config.yaml
arch: "vit"
model: "multi-label image tagger"
dataset: "photos of plants, animals and fungi (iNaturalist)"
train_examples: 38949
image_size: 48
crop_scale_min: 0.5
horizontal_flip: false
translate: 0.12
norm: "layernorm"
norm_position: "pre"
activation: "gelu"
head_dim: 64
fused_qkv: false
bias: "all"
qk_norm: true
layer_scale_init: 1.0
parallel_block: false
moe: "top_k"
num_experts: 8
moe_every: 1
expert_mlp_ratio: 0.5
experts_per_token: 2
shared_expert: false
patch_size: [8, 8]
conv_stem: false
layers: 6
width: 384
positions: "learned"
pooling: "mean"
num_labels: 75
residual_init: "zero_last"
optimizer: "muon"
muon_scale: "original"
lr: 0.0081
momentum: 0.9
nesterov: true
orthogonalizer: "newton_schulz_5"
adamw_lr_other_params: 0.0011
grad_clip: 1.0
cautious_weight_decay: true
ema_decay: 0.99
sam_rho: 0.05
steps: 4200
batch_size: 64
epochs: 6.9
lr_schedule: "wsd_sqrt"
decay_fraction: 0.4
final_lr_fraction: 0
warmup_steps: 120
weight_decay: 0.1
adamw_weight_decay_other_params: 0
Rows from expert 6 of block 3, named by matrix and row number. Rows with one number belong to one neuron. Each number is 200 + 20 x the weight over the matrix's rms, rounded and kept within 0 to 999. All counts start at 0.
# up: expert up (model.blocks.3.mlp.up, 8x192x384), inputs 0-191
# down: expert down (model.blocks.3.mlp.down, 8x384x192, transposed), outputs 0-191
up.78,198,204,173,166,180,180,200,219,202,233,146,196,204,189,206,166,180,194,191,231,197,164,215,202,200,212,169,196,189,187,247,202,215,193,214,199,232,162,200,214,183,216,225,214,249,197,199,194,236,181,186,215,252,225,189,195,198,194,203,234,224,199,219,192,224,188,191,176,189,214,210,171,164,185,221,206,213,211,162,195,174,224,200,255,188,199,172,211,137,195,185,208,181,204,214,220,179,217,200,193,234,188,186,197,205,194,190,211,182,214,188,209,190,184,200,228,195,162,205,190,199,204,194,160,193,195,168,237,204,176,168,221,212,201,220,197,212,200,186,189,203,234,193,234,203,191,199,221,171,192,196,220,201,186,182,205,250,226,172,233,236,156,189,193,184,191,238,213,223,176,187,182,222,199,243,191,217,211,228,230,234,235,169,228,208,198,223,185,161,191,214,183
down.78,220,225,192,220,188,187,190,171,210,173,211,193,230,198,218,206,197,163,204,196,234,202,208,174,184,194,188,228,216,213,196,198,219,164,165,214,203,195,207,217,197,208,185,172,157,167,183,218,169,204,177,200,167,194,215,233,193,191,200,211,201,209,207,211,196,215,206,202,196,191,172,214,203,217,182,202,187,211,210,176,192,164,192,175,182,207,235,176,209,187,200,205,202,204,219,231,227,221,212,208,210,225,202,198,187,182,243,208,180,169,178,213,206,212,168,150,192,221,200,225,190,206,228,201,181,176,212,185,199,197,195,214,228,204,193,198,206,187,198,236,203,186,209,198,203,221,211,182,191,192,189,222,207,201,184,170,218,210,210,147,194,204,202,194,215,208,148,200,180,175,212,225,209,195,186,220,203,249,189,225,212,183,205,182,174,155,199,203,170,173,211,191
up.79,183,209,213,228,207,190,207,134,163,156,191,208,182,205,227,202,185,215,210,187,181,199,201,193,215,223,178,198,207,214,185,226,194,240,193,197,221,164,203,231,199,191,207,183,212,204,196,175,194,224,222,201,181,203,201,185,185,210,209,234,201,211,219,180,179,229,222,182,199,177,258,188,225,214,195,213,178,203,185,160,240,190,177,230,220,176,187,148,232,206,203,178,194,239,136,198,190,217,173,230,193,204,224,213,195,197,192,186,231,207,204,218,219,210,195,160,206,193,204,192,193,178,204,210,191,194,203,177,210,178,222,215,203,221,234,192,199,217,232,214,189,247,214,201,243,179,188,209,194,174,179,165,183,211,207,228,219,234,240,212,194,236,186,212,212,178,194,207,206,200,191,211,175,233,213,210,233,190,204,212,235,208,212,203,193,233,177,181,197,203,136,190
down.79,190,213,214,206,206,209,172,187,196,197,180,196,215,200,183,197,223,215,209,179,229,190,243,228,185,197,202,230,191,189,210,209,215,185,245,196,157,186,224,184,223,208,160,190,181,196,195,216,213,183,182,225,210,222,206,201,204,224,221,208,221,206,211,152,236,209,223,213,204,193,193,223,204,179,207,215,211,215,196,228,200,212,210,226,212,217,230,189,159,163,199,229,216,236,264,216,176,176,187,223,220,192,189,220,170,206,180,198,204,224,177,210,185,186,221,251,188,210,207,200,176,229,237,188,203,212,176,223,212,215,155,165,180,189,182,212,222,200,203,174,199,165,210,200,187,209,202,227,172,207,190,251,208,202,192,180,203,159,230,191,221,196,200,182,190,243,224,203,235,158,205,203,197,168,200,208,198,198,218,213,214,174,187,194,174,184,198,187,203,211,217,227
up.80,224,194,192,216,173,206,227,164,211,207,197,171,227,223,189,203,191,217,145,217,228,191,200,212,229,165,249,205,222,163,204,165,158,160,233,240,206,187,173,190,207,187,205,207,212,176,227,147,239,187,220,174,202,195,192,207,226,195,181,209,206,179,193,195,232,195,233,198,187,223,193,229,213,191,205,210,183,193,191,214,225,222,167,212,196,234,192,194,217,196,207,223,204,205,185,202,209,193,213,178,187,187,199,173,216,179,230,192,152,148,209,185,208,235,144,204,133,195,219,156,167,195,218,159,164,204,192,164,214,157,214,220,215,233,168,159,191,194,198,178,229,206,209,205,191,226,189,168,201,232,190,215,219,168,233,188,161,199,216,163,190,191,195,195,155,146,162,176,202,214,232,203,223,203,210,220,200,190,199,249,202,232,217,190,253,188,201,201,210,224,176,175
down.80,188,189,211,190,184,176,200,185,172,176,192,184,180,224,191,211,197,206,204,173,225,225,197,230,222,195,165,232,197,160,213,211,199,198,193,242,221,223,225,196,198,199,207,192,172,188,204,221,197,238,181,230,223,197,221,196,168,212,174,222,174,202,234,241,239,187,204,201,195,203,239,170,237,181,231,213,210,170,177,199,231,210,163,189,224,158,232,192,206,201,238,219,218,194,179,199,204,155,188,215,194,209,220,201,187,216,164,196,194,198,206,200,196,232,211,196,179,196,192,157,188,196,177,187,171,183,201,188,228,179,221,195,184,206,219,202,220,163,219,220,206,232,210,193,189,219,204,223,204,195,220,209,216,213,145,205,216,193,205,202,181,162,201,185,203,181,173,157,198,196,168,196,200,200,197,210,221,242,167,201,196,230,210,214,182,180,215,209,190,240,198,180
up.81,201,220,240,218,192,222,183,193,210,191,181,196,168,214,226,198,194,186,223,213,184,206,242,195,166,199,208,177,232,199,227,181,195,185,185,164,185,180,218,234,177,169,214,186,179,196,152,213,159,227,220,170,197,189,216,215,196,223,194,174,206,207,173,205,189,213,189,196,201,182,227,180,204,215,201,198,209,207,248,205,209,175,200,198,172,214,225,217,190,219,188,211,220,197,215,201,182,219,191,197,212,160,164,188,222,213,215,182,207,189,196,205,211,211,202,193,213,201,207,200,195,192,185,212,192,179,165,210,224,198,201,203,208,179,217,245,177,186,191,218,207,186,194,189,212,165,200,194,180,208,215,179,206,187,240,194,224,178,221,195,183,192,232,227,202,251,227,219,219,193,219,224,202,190,179,238,224,198,208,214,228,167,200,205,192,219,236,207,243,217,213,227
down.81,185,207,214,191,179,225,213,164,167,165,190,170,196,223,173,197,185,208,187,211,229,184,179,174,223,222,174,219,212,196,172,199,176,172,200,216,196,208,206,220,170,194,215,201,202,195,222,234,156,188,215,196,220,198,213,172,147,211,235,205,224,187,229,196,245,196,222,148,193,195,220,200,190,217,188,244,206,174,155,235,187,206,249,224,193,213,179,197,172,205,212,202,188,198,181,185,170,178,204,203,216,215,196,147,211,222,180,215,184,217,246,243,205,194,194,258,177,211,209,176,193,201,190,178,196,189,210,184,169,212,218,169,223,262,179,166,239,236,220,169,178,192,177,192,189,211,188,184,216,220,201,184,191,187,221,203,194,191,179,193,175,221,151,227,232,178,190,200,196,219,215,139,193,207,179,218,202,183,180,172,209,225,198,189,172,188,211,208,223,188,210,181
up.82,180,201,215,220,252,209,222,189,209,240,163,206,226,225,201,201,222,205,170,192,182,191,161,224,171,186,201,208,202,206,204,196,236,154,218,203,174,214,202,194,176,212,198,209,175,179,183,209,234,221,150,250,178,170,250,189,260,218,172,208,174,201,155,180,201,217,218,226,204,175,198,226,211,188,145,242,194,231,205,191,228,147,222,234,228,233,193,182,223,198,199,234,185,160,220,169,193,209,185,203,175,174,176,213,170,210,212,227,220,199,216,200,187,188,178,212,192,239,164,190,223,219,215,178,241,226,166,228,176,220,226,177,214,188,190,203,203,229,214,149,213,205,158,174,182,187,209,199,197,209,179,215,162,202,190,207,225,168,221,156,208,169,202,236,175,229,243,192,208,200,227,217,163,212,169,256,222,180,185,197,148,192,185,171,199,175,193,215,216,202,196,197
down.82,211,140,233,228,229,195,221,148,220,208,163,165,215,212,206,184,184,201,185,227,147,201,168,177,221,216,202,164,145,221,205,219,198,190,219,207,199,216,162,197,199,202,154,203,192,256,226,186,178,170,181,204,189,208,205,242,216,192,224,212,181,193,169,178,193,200,191,247,165,231,174,213,149,186,214,204,171,208,223,215,139,230,207,193,213,195,193,217,216,177,234,199,205,212,239,218,191,219,195,161,182,217,178,197,197,188,207,192,177,197,186,182,183,189,169,188,224,215,179,206,202,212,192,175,188,221,160,194,160,198,183,207,176,197,191,220,199,202,230,187,196,190,183,214,181,196,263,216,220,207,205,179,189,188,234,182,200,204,184,185,178,181,217,208,178,217,213,169,222,195,207,210,208,215,207,215,159,253,195,196,168,226,212,169,242,171,211,140,211,199,195,194
up.83,212,209,209,189,169,220,184,222,199,196,193,223,211,216,197,195,178,208,215,209,205,183,183,203,170,191,224,244,220,226,210,175,204,214,210,199,223,226,203,226,218,197,210,214,179,181,199,206,168,184,209,205,204,190,193,174,163,218,189,193,169,197,233,214,188,229,180,172,192,202,197,193,207,178,221,214,223,197,147,206,185,185,198,194,204,205,185,153,178,193,183,202,212,207,210,191,218,180,203,189,194,215,188,194,219,216,198,185,204,235,155,233,205,209,215,191,203,192,228,220,233,167,206,225,175,210,192,217,196,185,201,193,199,177,205,215,198,180,199,251,223,201,221,147,183,198,211,208,211,207,187,222,195,221,165,230,161,194,215,195,229,208,160,205,185,237,238,224,191,234,203,206,194,154,199,202,195,213,191,201,177,190,218,163,194,185,183,200,193,210,203,207
down.83,209,232,187,201,190,184,220,188,205,204,212,196,165,202,197,183,232,227,204,192,192,201,218,165,190,205,168,156,200,199,233,238,205,178,174,233,184,172,208,185,173,185,196,209,212,226,182,203,200,192,190,186,222,193,191,174,176,217,235,177,198,207,231,218,211,186,166,220,145,201,168,182,211,216,231,190,201,230,213,254,182,176,179,188,236,225,205,222,191,196,216,234,194,194,230,173,202,200,228,193,226,202,210,177,193,184,204,191,182,206,223,214,206,192,194,217,191,219,191,159,211,193,232,198,222,206,255,151,193,182,174,193,203,226,176,221,224,214,196,198,226,217,189,226,216,191,187,177,170,214,180,187,203,194,221,226,219,215,200,201,208,202,210,219,205,193,169,182,201,205,205,206,217,197,190,228,205,177,202,219,224,212,189,239,206,226,183,188,212,201,222,200
up.84,223,205,212,201,200,227,177,228,200,178,180,181,231,223,174,195,195,205,196,223,197,197,189,203,188,167,237,206,186,191,218,192,203,231,189,193,187,213,206,202,189,224,169,199,193,181,208,187,206,204,200,194,221,231,210,193,174,201,200,214,191,169,215,177,191,174,194,191,183,201,202,183,194,199,205,196,203,181,214,184,225,201,160,195,210,189,209,215,210,225,176,181,213,166,163,196,198,190,202,211,205,199,184,182,174,209,209,186,235,188,177,213,197,205,200,197,188,169,216,201,224,190,198,159,191,181,169,174,192,199,208,207,259,188,225,190,178,188,208,194,180,217,205,183,235,200,207,207,211,213,202,175,168,214,187,213,211,217,229,236,194,225,188,202,198,226,224,171,182,210,198,213,226,160,163,200,197,236,197,184,216,222,234,181,198,198,190,190,202,209,163,208
down.84,208,180,201,208,206,208,166,185,221,204,193,211,168,199,156,199,235,212,214,146,208,209,193,204,189,207,188,226,205,163,197,187,204,149,193,188,210,191,192,185,212,222,213,218,214,196,183,191,211,222,186,200,202,194,220,190,203,212,220,158,209,216,191,203,201,202,189,204,201,210,195,244,227,225,196,212,170,224,213,202,230,200,222,201,190,198,233,175,181,166,186,211,183,198,234,216,192,235,198,166,196,193,202,207,173,189,222,197,167,196,199,139,188,179,212,226,240,238,193,222,215,254,169,196,193,213,245,214,186,182,201,195,165,188,179,192,231,213,208,176,249,197,213,202,159,195,219,173,192,166,195,193,233,209,220,216,220,201,207,189,177,185,184,198,218,208,215,224,167,179,181,175,200,208,219,224,224,172,202,207,174,205,194,225,195,193,211,185,198,197,195,214
up.85,226,180,236,181,171,202,179,198,237,216,185,187,189,201,233,206,193,199,197,208,184,185,182,185,238,238,245,194,191,178,193,202,185,191,163,231,203,166,212,190,206,221,197,194,208,175,215,189,227,224,223,202,212,181,232,212,211,149,215,199,173,203,204,197,224,210,212,209,229,192,208,211,214,204,203,172,160,209,180,191,208,208,178,201,189,167,226,218,203,192,229,203,182,219,166,185,177,195,216,194,216,180,219,195,170,204,168,191,210,209,216,191,219,200,217,204,184,212,222,226,233,199,186,172,235,185,198,188,205,233,194,208,190,223,179,206,186,184,222,221,233,199,215,197,157,204,200,212,189,168,200,204,178,186,215,203,238,201,220,217,217,227,218,224,220,176,188,205,203,195,177,201,178,156,184,201,199,187,165,194,203,211,182,207,212,189,191,191,188,174,205,175
down.85,149,210,211,216,209,201,186,206,190,216,208,178,200,199,161,196,215,177,169,182,220,200,190,179,189,205,192,198,202,178,191,199,191,186,181,207,166,233,205,201,221,177,199,218,193,203,179,202,227,200,199,203,177,213,191,216,158,191,207,196,187,194,191,210,196,210,193,202,191,220,204,252,211,222,209,214,196,193,205,201,189,195,216,198,195,227,230,225,170,225,208,200,208,196,199,197,209,217,199,246,205,206,180,199,233,186,213,224,177,197,207,204,211,149,172,186,187,176,198,206,181,203,208,202,166,205,200,213,187,209,204,215,202,190,240,184,214,215,219,199,207,182,174,198,231,227,219,203,199,208,199,199,229,189,199,210,180,249,196,145,188,182,176,161,179,215,202,215,190,220,196,194,222,198,216,196,170,211,186,208,197,202,198,178,215,200,218,227,220,277,204,216
up.86,177,211,218,212,199,207,176,195,242,202,186,205,220,193,195,195,185,184,198,197,212,187,205,221,218,209,210,189,188,191,168,197,186,176,206,231,195,228,204,176,232,179,213,197,207,197,199,192,187,189,198,217,203,200,227,208,243,196,187,180,196,171,210,207,187,195,231,195,206,193,172,196,168,197,197,183,219,214,187,220,205,206,175,194,223,198,207,186,208,206,208,195,202,204,182,201,197,198,179,217,204,233,208,186,230,187,189,190,202,206,194,166,190,200,200,186,213,194,219,211,189,176,204,191,231,195,198,206,213,206,184,186,219,213,222,191,196,209,202,199,216,210,217,216,195,177,207,201,216,187,187,197,206,194,185,198,243,181,203,202,211,190,206,192,207,198,186,181,200,175,205,200,183,205,199,203,210,199,212,198,191,186,221,198,173,200,199,252,197,211,210,200
down.86,201,178,212,184,218,225,218,196,174,198,204,197,199,170,233,178,225,173,210,232,202,196,210,204,203,209,178,226,230,233,177,199,219,205,237,166,195,209,194,214,163,205,198,220,211,192,217,185,230,214,176,198,159,177,173,204,222,200,213,212,188,225,175,193,217,202,197,193,209,211,229,232,235,198,171,226,146,175,204,197,227,185,227,204,169,210,199,203,185,197,182,185,193,197,219,190,160,241,185,183,195,195,168,196,192,166,189,206,218,200,206,200,208,186,212,217,191,173,184,198,158,195,217,192,216,203,197,185,192,194,208,190,193,226,196,174,206,208,212,174,175,196,230,193,218,189,222,161,185,235,210,215,199,178,205,208,179,197,185,200,186,185,180,202,178,179,197,192,242,206,219,219,190,203,186,193,190,213,200,189,211,183,194,183,195,202,212,210,227,209,244,168
up.87,197,162,192,183,202,198,182,198,207,191,199,233,216,212,203,210,188,208,181,189,258,168,175,209,239,192,200,222,184,201,223,183,185,215,223,203,180,216,199,204,179,211,182,149,164,188,252,229,212,197,196,198,212,203,219,191,176,213,194,178,206,187,181,177,260,185,220,186,236,182,195,217,198,217,203,192,209,225,185,202,199,190,194,207,216,177,169,202,197,206,185,206,222,205,172,184,196,162,227,202,210,196,185,198,189,181,184,183,210,161,175,212,188,259,232,218,207,190,223,183,205,162,212,199,211,184,205,201,207,210,173,214,189,242,217,200,198,210,220,200,209,206,165,198,191,200,196,232,212,195,206,176,200,226,184,205,203,210,200,200,235,177,190,221,213,238,203,185,181,204,204,188,220,219,182,200,203,196,202,183,211,183,199,192,197,221,231,181,215,176,179,186
down.87,155,223,207,200,178,221,209,210,173,189,212,168,170,166,188,179,202,194,202,188,179,175,212,205,175,180,172,220,228,214,180,239,251,239,228,231,209,160,206,184,205,189,221,203,213,184,199,217,207,225,200,223,205,206,209,205,232,223,172,212,228,203,188,198,196,196,205,232,220,205,169,192,253,190,185,188,195,197,198,182,204,219,196,195,177,194,231,197,189,178,223,210,194,223,181,197,236,174,189,173,210,180,207,190,202,226,200,195,209,202,182,203,219,163,216,182,167,166,159,196,227,180,182,207,191,193,188,189,215,224,225,245,175,181,223,211,207,230,199,169,208,214,219,167,195,203,214,212,190,182,176,220,206,212,206,162,163,178,203,193,194,210,218,214,166,225,192,222,239,218,189,214,192,206,220,210,216,170,224,240,217,205,212,186,213,201,208,240,206,200,158,157
up.88,175,240,194,192,196,234,204,161,216,216,222,211,156,234,206,187,163,180,200,164,222,222,209,186,186,204,204,235,201,192,198,207,252,179,239,197,194,200,188,194,242,187,239,231,210,211,174,209,209,231,230,159,187,195,226,187,182,191,174,181,203,184,212,185,191,210,199,212,242,190,196,217,168,220,169,227,225,200,185,206,199,158,186,213,154,207,183,161,217,228,183,188,194,177,195,181,175,189,211,189,202,188,205,208,146,223,207,241,239,226,232,176,217,175,234,213,205,194,242,180,232,199,205,224,224,201,235,206,177,222,185,197,206,200,152,218,209,200,221,239,196,215,200,168,142,187,221,215,219,218,216,201,133,232,227,235,184,218,217,202,164,218,214,210,225,159,216,202,187,240,207,218,238,198,197,142,210,198,188,204,216,195,163,194,209,193,221,190,191,217,192,247
down.88,214,201,197,185,204,171,229,207,187,208,177,203,203,213,227,193,162,189,215,197,155,216,214,228,225,186,174,216,179,180,244,193,190,216,184,230,215,241,202,187,194,193,161,236,180,190,211,201,220,236,189,223,197,242,161,225,205,235,221,231,222,240,197,196,188,214,176,188,172,228,191,230,217,177,177,180,198,178,174,193,189,182,181,174,208,210,192,213,206,204,189,187,177,175,212,209,184,209,216,203,203,200,241,222,227,221,203,174,174,184,208,213,192,207,215,170,202,180,227,180,198,169,164,210,206,213,204,186,263,199,218,172,173,207,178,197,175,179,211,212,182,197,244,233,173,178,178,170,236,186,165,168,219,198,184,205,158,175,181,218,206,202,185,196,163,191,224,200,181,213,209,178,187,215,217,213,178,222,201,203,202,175,189,237,216,229,222,179,188,229,177,180
up.89,199,164,217,168,221,187,205,199,257,202,187,220,233,214,229,197,205,197,227,220,234,218,234,185,176,210,217,183,209,229,168,178,191,207,181,198,212,178,211,194,203,180,188,214,198,203,210,207,233,191,191,200,194,199,219,189,205,211,196,206,215,199,203,192,196,197,194,193,182,164,214,202,186,211,196,171,197,172,195,177,196,199,210,222,182,207,204,201,200,206,223,196,215,235,193,168,175,227,204,216,169,187,163,217,246,189,204,181,217,160,213,201,225,198,168,197,149,202,199,201,207,188,210,201,213,207,213,171,208,187,217,219,210,163,199,216,191,196,186,203,201,213,180,201,207,200,171,178,189,200,227,222,184,209,178,200,183,199,195,202,180,198,190,200,215,189,223,225,230,203,200,189,184,185,180,203,227,177,187,186,234,198,176,198,228,209,201,208,185,188,212,218
down.89,188,184,185,221,227,174,190,202,197,186,204,204,145,218,184,228,225,205,184,208,236,228,201,196,207,188,183,148,210,193,210,207,195,192,203,198,208,195,193,194,261,188,177,197,189,188,134,189,190,191,226,224,184,165,209,234,215,222,153,207,224,221,188,215,202,238,201,206,196,228,188,219,221,208,206,196,244,208,191,181,230,199,171,190,180,230,210,190,185,181,188,182,182,204,182,187,190,192,204,214,208,219,201,196,196,222,193,209,235,203,236,230,205,217,219,201,212,193,185,202,168,195,187,234,180,208,188,202,206,177,191,209,183,198,198,211,206,187,209,223,219,164,208,223,199,170,175,204,236,198,195,215,227,195,214,227,218,184,189,206,188,212,184,202,190,200,210,201,169,185,185,202,207,207,214,206,203,189,212,221,213,208,213,203,199,214,221,191,235,188,166,214
up.90,181,177,165,199,254,199,213,224,199,196,206,197,146,261,189,159,178,179,187,193,227,182,210,220,200,171,223,208,180,191,195,218,182,191,196,206,201,193,205,195,218,162,239,198,198,197,190,183,202,198,200,201,216,191,202,197,210,171,210,176,198,193,186,195,207,231,197,244,207,202,194,191,226,202,179,217,209,182,175,241,201,238,209,181,194,212,243,189,188,180,224,212,209,204,181,196,186,184,236,204,223,192,207,202,212,181,225,189,166,183,180,200,225,230,205,180,185,240,191,241,246,192,187,163,207,193,188,197,208,200,202,206,205,253,178,197,195,226,197,192,179,188,223,178,220,210,185,176,195,172,198,227,176,179,176,166,195,236,198,193,194,203,203,199,192,197,188,172,227,200,202,210,193,205,205,188,140,203,221,173,164,196,219,175,223,223,200,182,224,237,199,203
down.90,199,189,264,216,192,196,218,195,221,189,173,183,178,172,209,195,239,210,193,185,166,239,199,179,203,191,173,207,151,209,210,209,217,217,200,186,181,214,196,185,253,215,221,193,193,221,201,193,191,214,185,183,194,220,200,188,192,213,204,212,201,171,222,225,201,197,178,184,166,194,212,215,209,236,196,188,210,200,181,178,167,178,205,245,224,190,181,212,189,208,224,202,202,177,221,184,178,218,222,209,178,202,244,183,188,204,184,231,215,237,211,216,237,185,203,227,203,183,200,198,169,231,162,172,189,193,222,189,230,191,226,181,216,223,230,193,212,166,214,209,205,204,183,227,197,205,214,215,200,236,195,234,212,211,224,182,203,217,173,215,186,242,170,201,198,199,158,187,197,198,218,226,204,162,191,200,221,218,179,204,235,189,218,214,202,204,199,211,181,163,206,198
up.91,192,188,190,207,215,225,205,236,220,228,206,223,211,193,201,215,211,198,198,203,192,227,195,173,213,204,220,218,214,212,186,214,173,192,180,190,214,208,194,223,182,208,187,201,204,205,173,177,203,197,182,204,237,204,221,194,183,214,200,211,196,202,215,206,182,232,203,197,195,186,200,201,195,220,189,191,199,207,193,205,194,181,190,202,201,174,196,217,186,184,197,198,215,175,168,198,187,218,209,199,196,187,187,230,217,215,207,191,209,206,233,203,214,205,191,207,215,177,213,208,170,237,180,214,213,189,232,166,224,221,186,187,207,186,197,200,216,201,204,199,171,186,200,210,218,191,216,226,197,194,199,211,204,214,197,202,212,191,218,188,221,175,180,195,185,166,193,203,223,222,207,204,184,197,195,203,240,195,200,208,175,203,189,218,201,193,183,198,186,208,211,224
down.91,185,212,175,179,161,180,207,197,203,206,200,221,217,218,218,168,198,203,202,194,185,204,204,220,201,189,190,184,228,181,210,181,164,202,185,217,211,186,205,198,223,160,199,166,158,209,209,198,206,184,261,234,198,209,194,175,192,207,205,197,183,159,186,190,225,175,180,178,203,207,197,168,193,233,205,195,195,181,206,190,221,196,201,183,223,241,202,163,184,187,228,210,176,215,207,204,224,200,208,220,205,184,177,226,234,206,180,205,199,187,198,202,191,203,214,196,195,218,152,218,216,191,226,222,180,188,204,155,177,197,177,178,203,193,158,194,183,198,233,152,198,206,194,221,222,216,183,201,224,203,203,205,210,202,194,203,185,199,223,221,213,217,184,194,179,232,210,204,179,186,198,251,167,201,198,148,193,180,222,173,213,164,187,211,192,169,206,185,215,219,199,228
up.92,208,198,194,202,180,197,217,210,214,180,225,190,226,191,188,209,199,208,205,216,212,178,212,192,200,208,208,195,201,206,210,190,180,206,200,200,218,197,201,208,204,194,214,197,225,200,222,212,211,198,202,190,218,199,198,195,208,207,212,184,210,206,201,226,196,197,180,209,215,192,206,197,171,203,182,187,197,208,170,209,186,209,188,213,207,168,193,185,167,210,188,219,177,194,193,192,159,208,219,198,195,182,187,181,198,229,193,210,206,204,193,200,190,190,211,245,190,199,197,197,196,178,181,176,213,205,211,227,180,211,193,212,203,195,213,208,190,211,186,194,230,189,209,180,203,164,187,181,207,199,228,208,185,213,206,204,193,197,207,198,211,189,196,208,176,211,200,193,216,189,185,177,211,177,209,201,183,213,208,190,189,197,198,224,224,230,183,231,186,198,190,185
down.92,218,214,184,190,203,202,215,193,199,212,159,197,201,172,205,215,190,174,190,189,183,207,200,181,158,202,210,167,169,198,190,206,196,207,188,204,202,212,204,197,205,202,205,195,177,210,196,183,198,205,180,205,192,207,176,222,200,190,188,215,182,186,206,211,200,195,213,207,200,221,198,211,198,207,202,177,187,192,215,204,225,201,211,209,209,204,224,189,202,211,187,209,199,194,216,201,191,193,193,230,184,175,186,187,214,203,222,211,215,181,213,218,178,218,214,217,200,197,212,174,198,199,206,232,216,192,202,208,204,217,225,189,190,215,219,196,199,227,209,207,186,189,210,195,209,226,184,217,194,197,223,191,246,159,219,193,191,207,214,214,204,211,189,224,196,212,221,198,207,187,201,214,192,190,187,199,219,202,176,193,206,207,206,203,215,207,205,164,181,180,188,202
up.93,172,208,186,185,220,221,195,215,201,179,181,211,192,221,170,197,218,204,182,185,211,176,189,198,219,233,174,194,191,186,196,212,210,204,165,182,181,187,191,229,226,199,188,206,201,186,208,202,208,223,208,181,201,200,213,200,210,192,205,210,176,208,194,219,224,191,207,202,195,196,205,183,201,230,202,180,181,192,202,185,229,208,219,219,191,199,179,217,202,176,179,214,204,200,183,210,214,206,196,177,224,212,197,229,206,191,201,173,213,187,194,195,192,212,215,210,192,224,221,190,225,167,216,207,224,193,176,185,188,228,200,186,170,194,208,183,167,175,207,202,207,224,227,206,236,193,192,185,199,189,210,203,217,170,195,222,187,197,215,181,190,215,209,202,181,231,155,227,182,195,188,226,186,184,209,223,205,199,225,219,199,213,208,195,181,209,228,216,226,198,220,222
down.93,215,163,210,189,182,228,222,172,198,171,193,192,168,182,201,220,216,172,231,180,176,216,187,209,191,197,230,167,201,193,182,252,214,189,219,223,192,180,216,197,177,217,214,205,228,208,221,169,207,183,177,201,238,239,209,194,183,205,176,206,232,149,175,200,144,225,183,222,233,224,197,174,200,220,184,216,202,208,217,235,192,201,179,182,219,194,210,177,182,179,219,188,196,220,184,208,172,176,188,213,206,181,184,195,205,182,200,215,197,175,190,201,208,194,196,217,231,188,238,241,244,211,208,190,164,198,222,208,208,180,234,231,187,217,213,205,198,215,211,200,178,170,220,192,179,181,234,164,198,204,180,235,221,203,216,203,203,148,202,217,206,199,156,186,186,208,234,230,225,216,213,216,212,207,175,185,198,193,189,207,204,213,178,178,232,203,182,196,172,167,159,183
up.94,107,152,218,238,183,213,225,220,239,167,195,262,202,239,134,199,223,198,198,225,189,198,192,242,209,178,187,197,185,206,179,210,190,173,194,215,211,154,182,201,218,191,211,199,196,154,170,205,246,194,184,221,184,177,205,171,227,191,176,164,206,259,177,223,224,182,186,219,207,204,195,248,234,202,227,189,178,176,165,203,194,248,189,220,183,164,194,196,217,211,223,199,204,205,215,199,169,190,227,175,209,173,208,178,175,204,209,224,159,164,226,174,186,221,225,203,188,208,185,229,212,181,178,189,193,195,167,169,224,211,211,162,193,190,147,195,224,209,188,144,184,195,202,165,220,198,208,187,195,164,209,190,196,214,196,162,167,217,222,217,211,215,226,217,198,210,233,181,182,186,198,168,145,200,198,221,204,155,247,203,208,233,188,226,218,205,206,205,217,214,216,189
down.94,186,225,163,186,223,179,176,178,212,209,190,185,172,209,177,180,178,181,174,220,193,219,230,180,180,213,162,222,245,178,202,189,189,196,195,244,170,214,206,180,158,198,226,154,181,193,214,203,189,223,243,181,192,233,212,169,169,209,172,210,211,192,208,216,174,193,208,223,188,197,236,203,193,208,231,203,232,206,243,197,149,177,212,196,218,240,181,190,221,198,203,205,198,159,195,181,206,186,223,223,189,214,189,190,207,212,180,191,198,223,215,191,175,203,187,187,242,184,186,181,180,206,251,187,227,192,235,192,213,198,160,209,192,262,232,187,175,185,173,252,172,176,186,211,188,210,242,189,193,183,218,207,186,205,209,239,211,177,227,197,205,174,171,198,202,172,171,194,186,198,221,173,207,196,223,217,203,241,179,222,177,186,210,171,181,213,207,187,207,178,169,225
up.95,200,208,199,207,167,194,202,198,196,202,180,174,231,203,228,175,192,198,211,220,190,217,185,195,190,184,186,176,225,198,198,207,190,203,213,177,209,206,183,200,202,186,219,209,209,208,186,189,193,185,169,201,222,188,201,147,190,195,218,184,178,200,196,209,177,212,216,203,176,206,222,207,197,191,205,203,212,208,199,219,216,200,202,215,206,202,187,182,206,211,195,196,196,211,198,170,208,196,198,208,185,180,184,204,212,200,206,199,206,207,205,191,205,172,188,206,218,195,183,208,174,222,194,243,233,206,192,222,199,206,218,212,226,196,195,200,204,220,210,182,215,181,188,187,186,181,214,190,195,192,181,200,216,173,192,185,196,189,189,214,204,202,190,188,222,209,201,218,212,209,208,209,207,186,222,193,192,193,214,200,206,222,178,222,188,211,188,197,203,205,209,174
down.95,191,199,195,185,209,204,222,184,182,171,174,191,174,185,204,206,210,168,203,152,212,185,203,204,194,205,199,180,200,197,184,214,200,237,206,211,198,201,198,191,204,201,197,220,189,204,204,201,199,190,183,217,178,198,180,224,197,214,219,234,197,186,196,200,211,171,191,202,225,205,193,190,191,225,198,185,212,190,192,178,225,184,165,196,217,233,185,204,199,195,214,170,216,202,216,210,200,188,202,181,204,229,186,196,182,220,206,230,176,213,221,168,197,196,209,195,224,153,207,183,206,234,188,170,178,226,230,185,207,173,181,202,179,201,213,190,184,200,198,184,192,184,192,205,205,191,201,204,205,240,208,250,185,247,194,220,191,182,216,193,176,209,195,226,256,204,224,195,205,231,209,195,175,201,176,183,211,172,190,177,206,183,208,170,200,205,208,198,213,205,175,192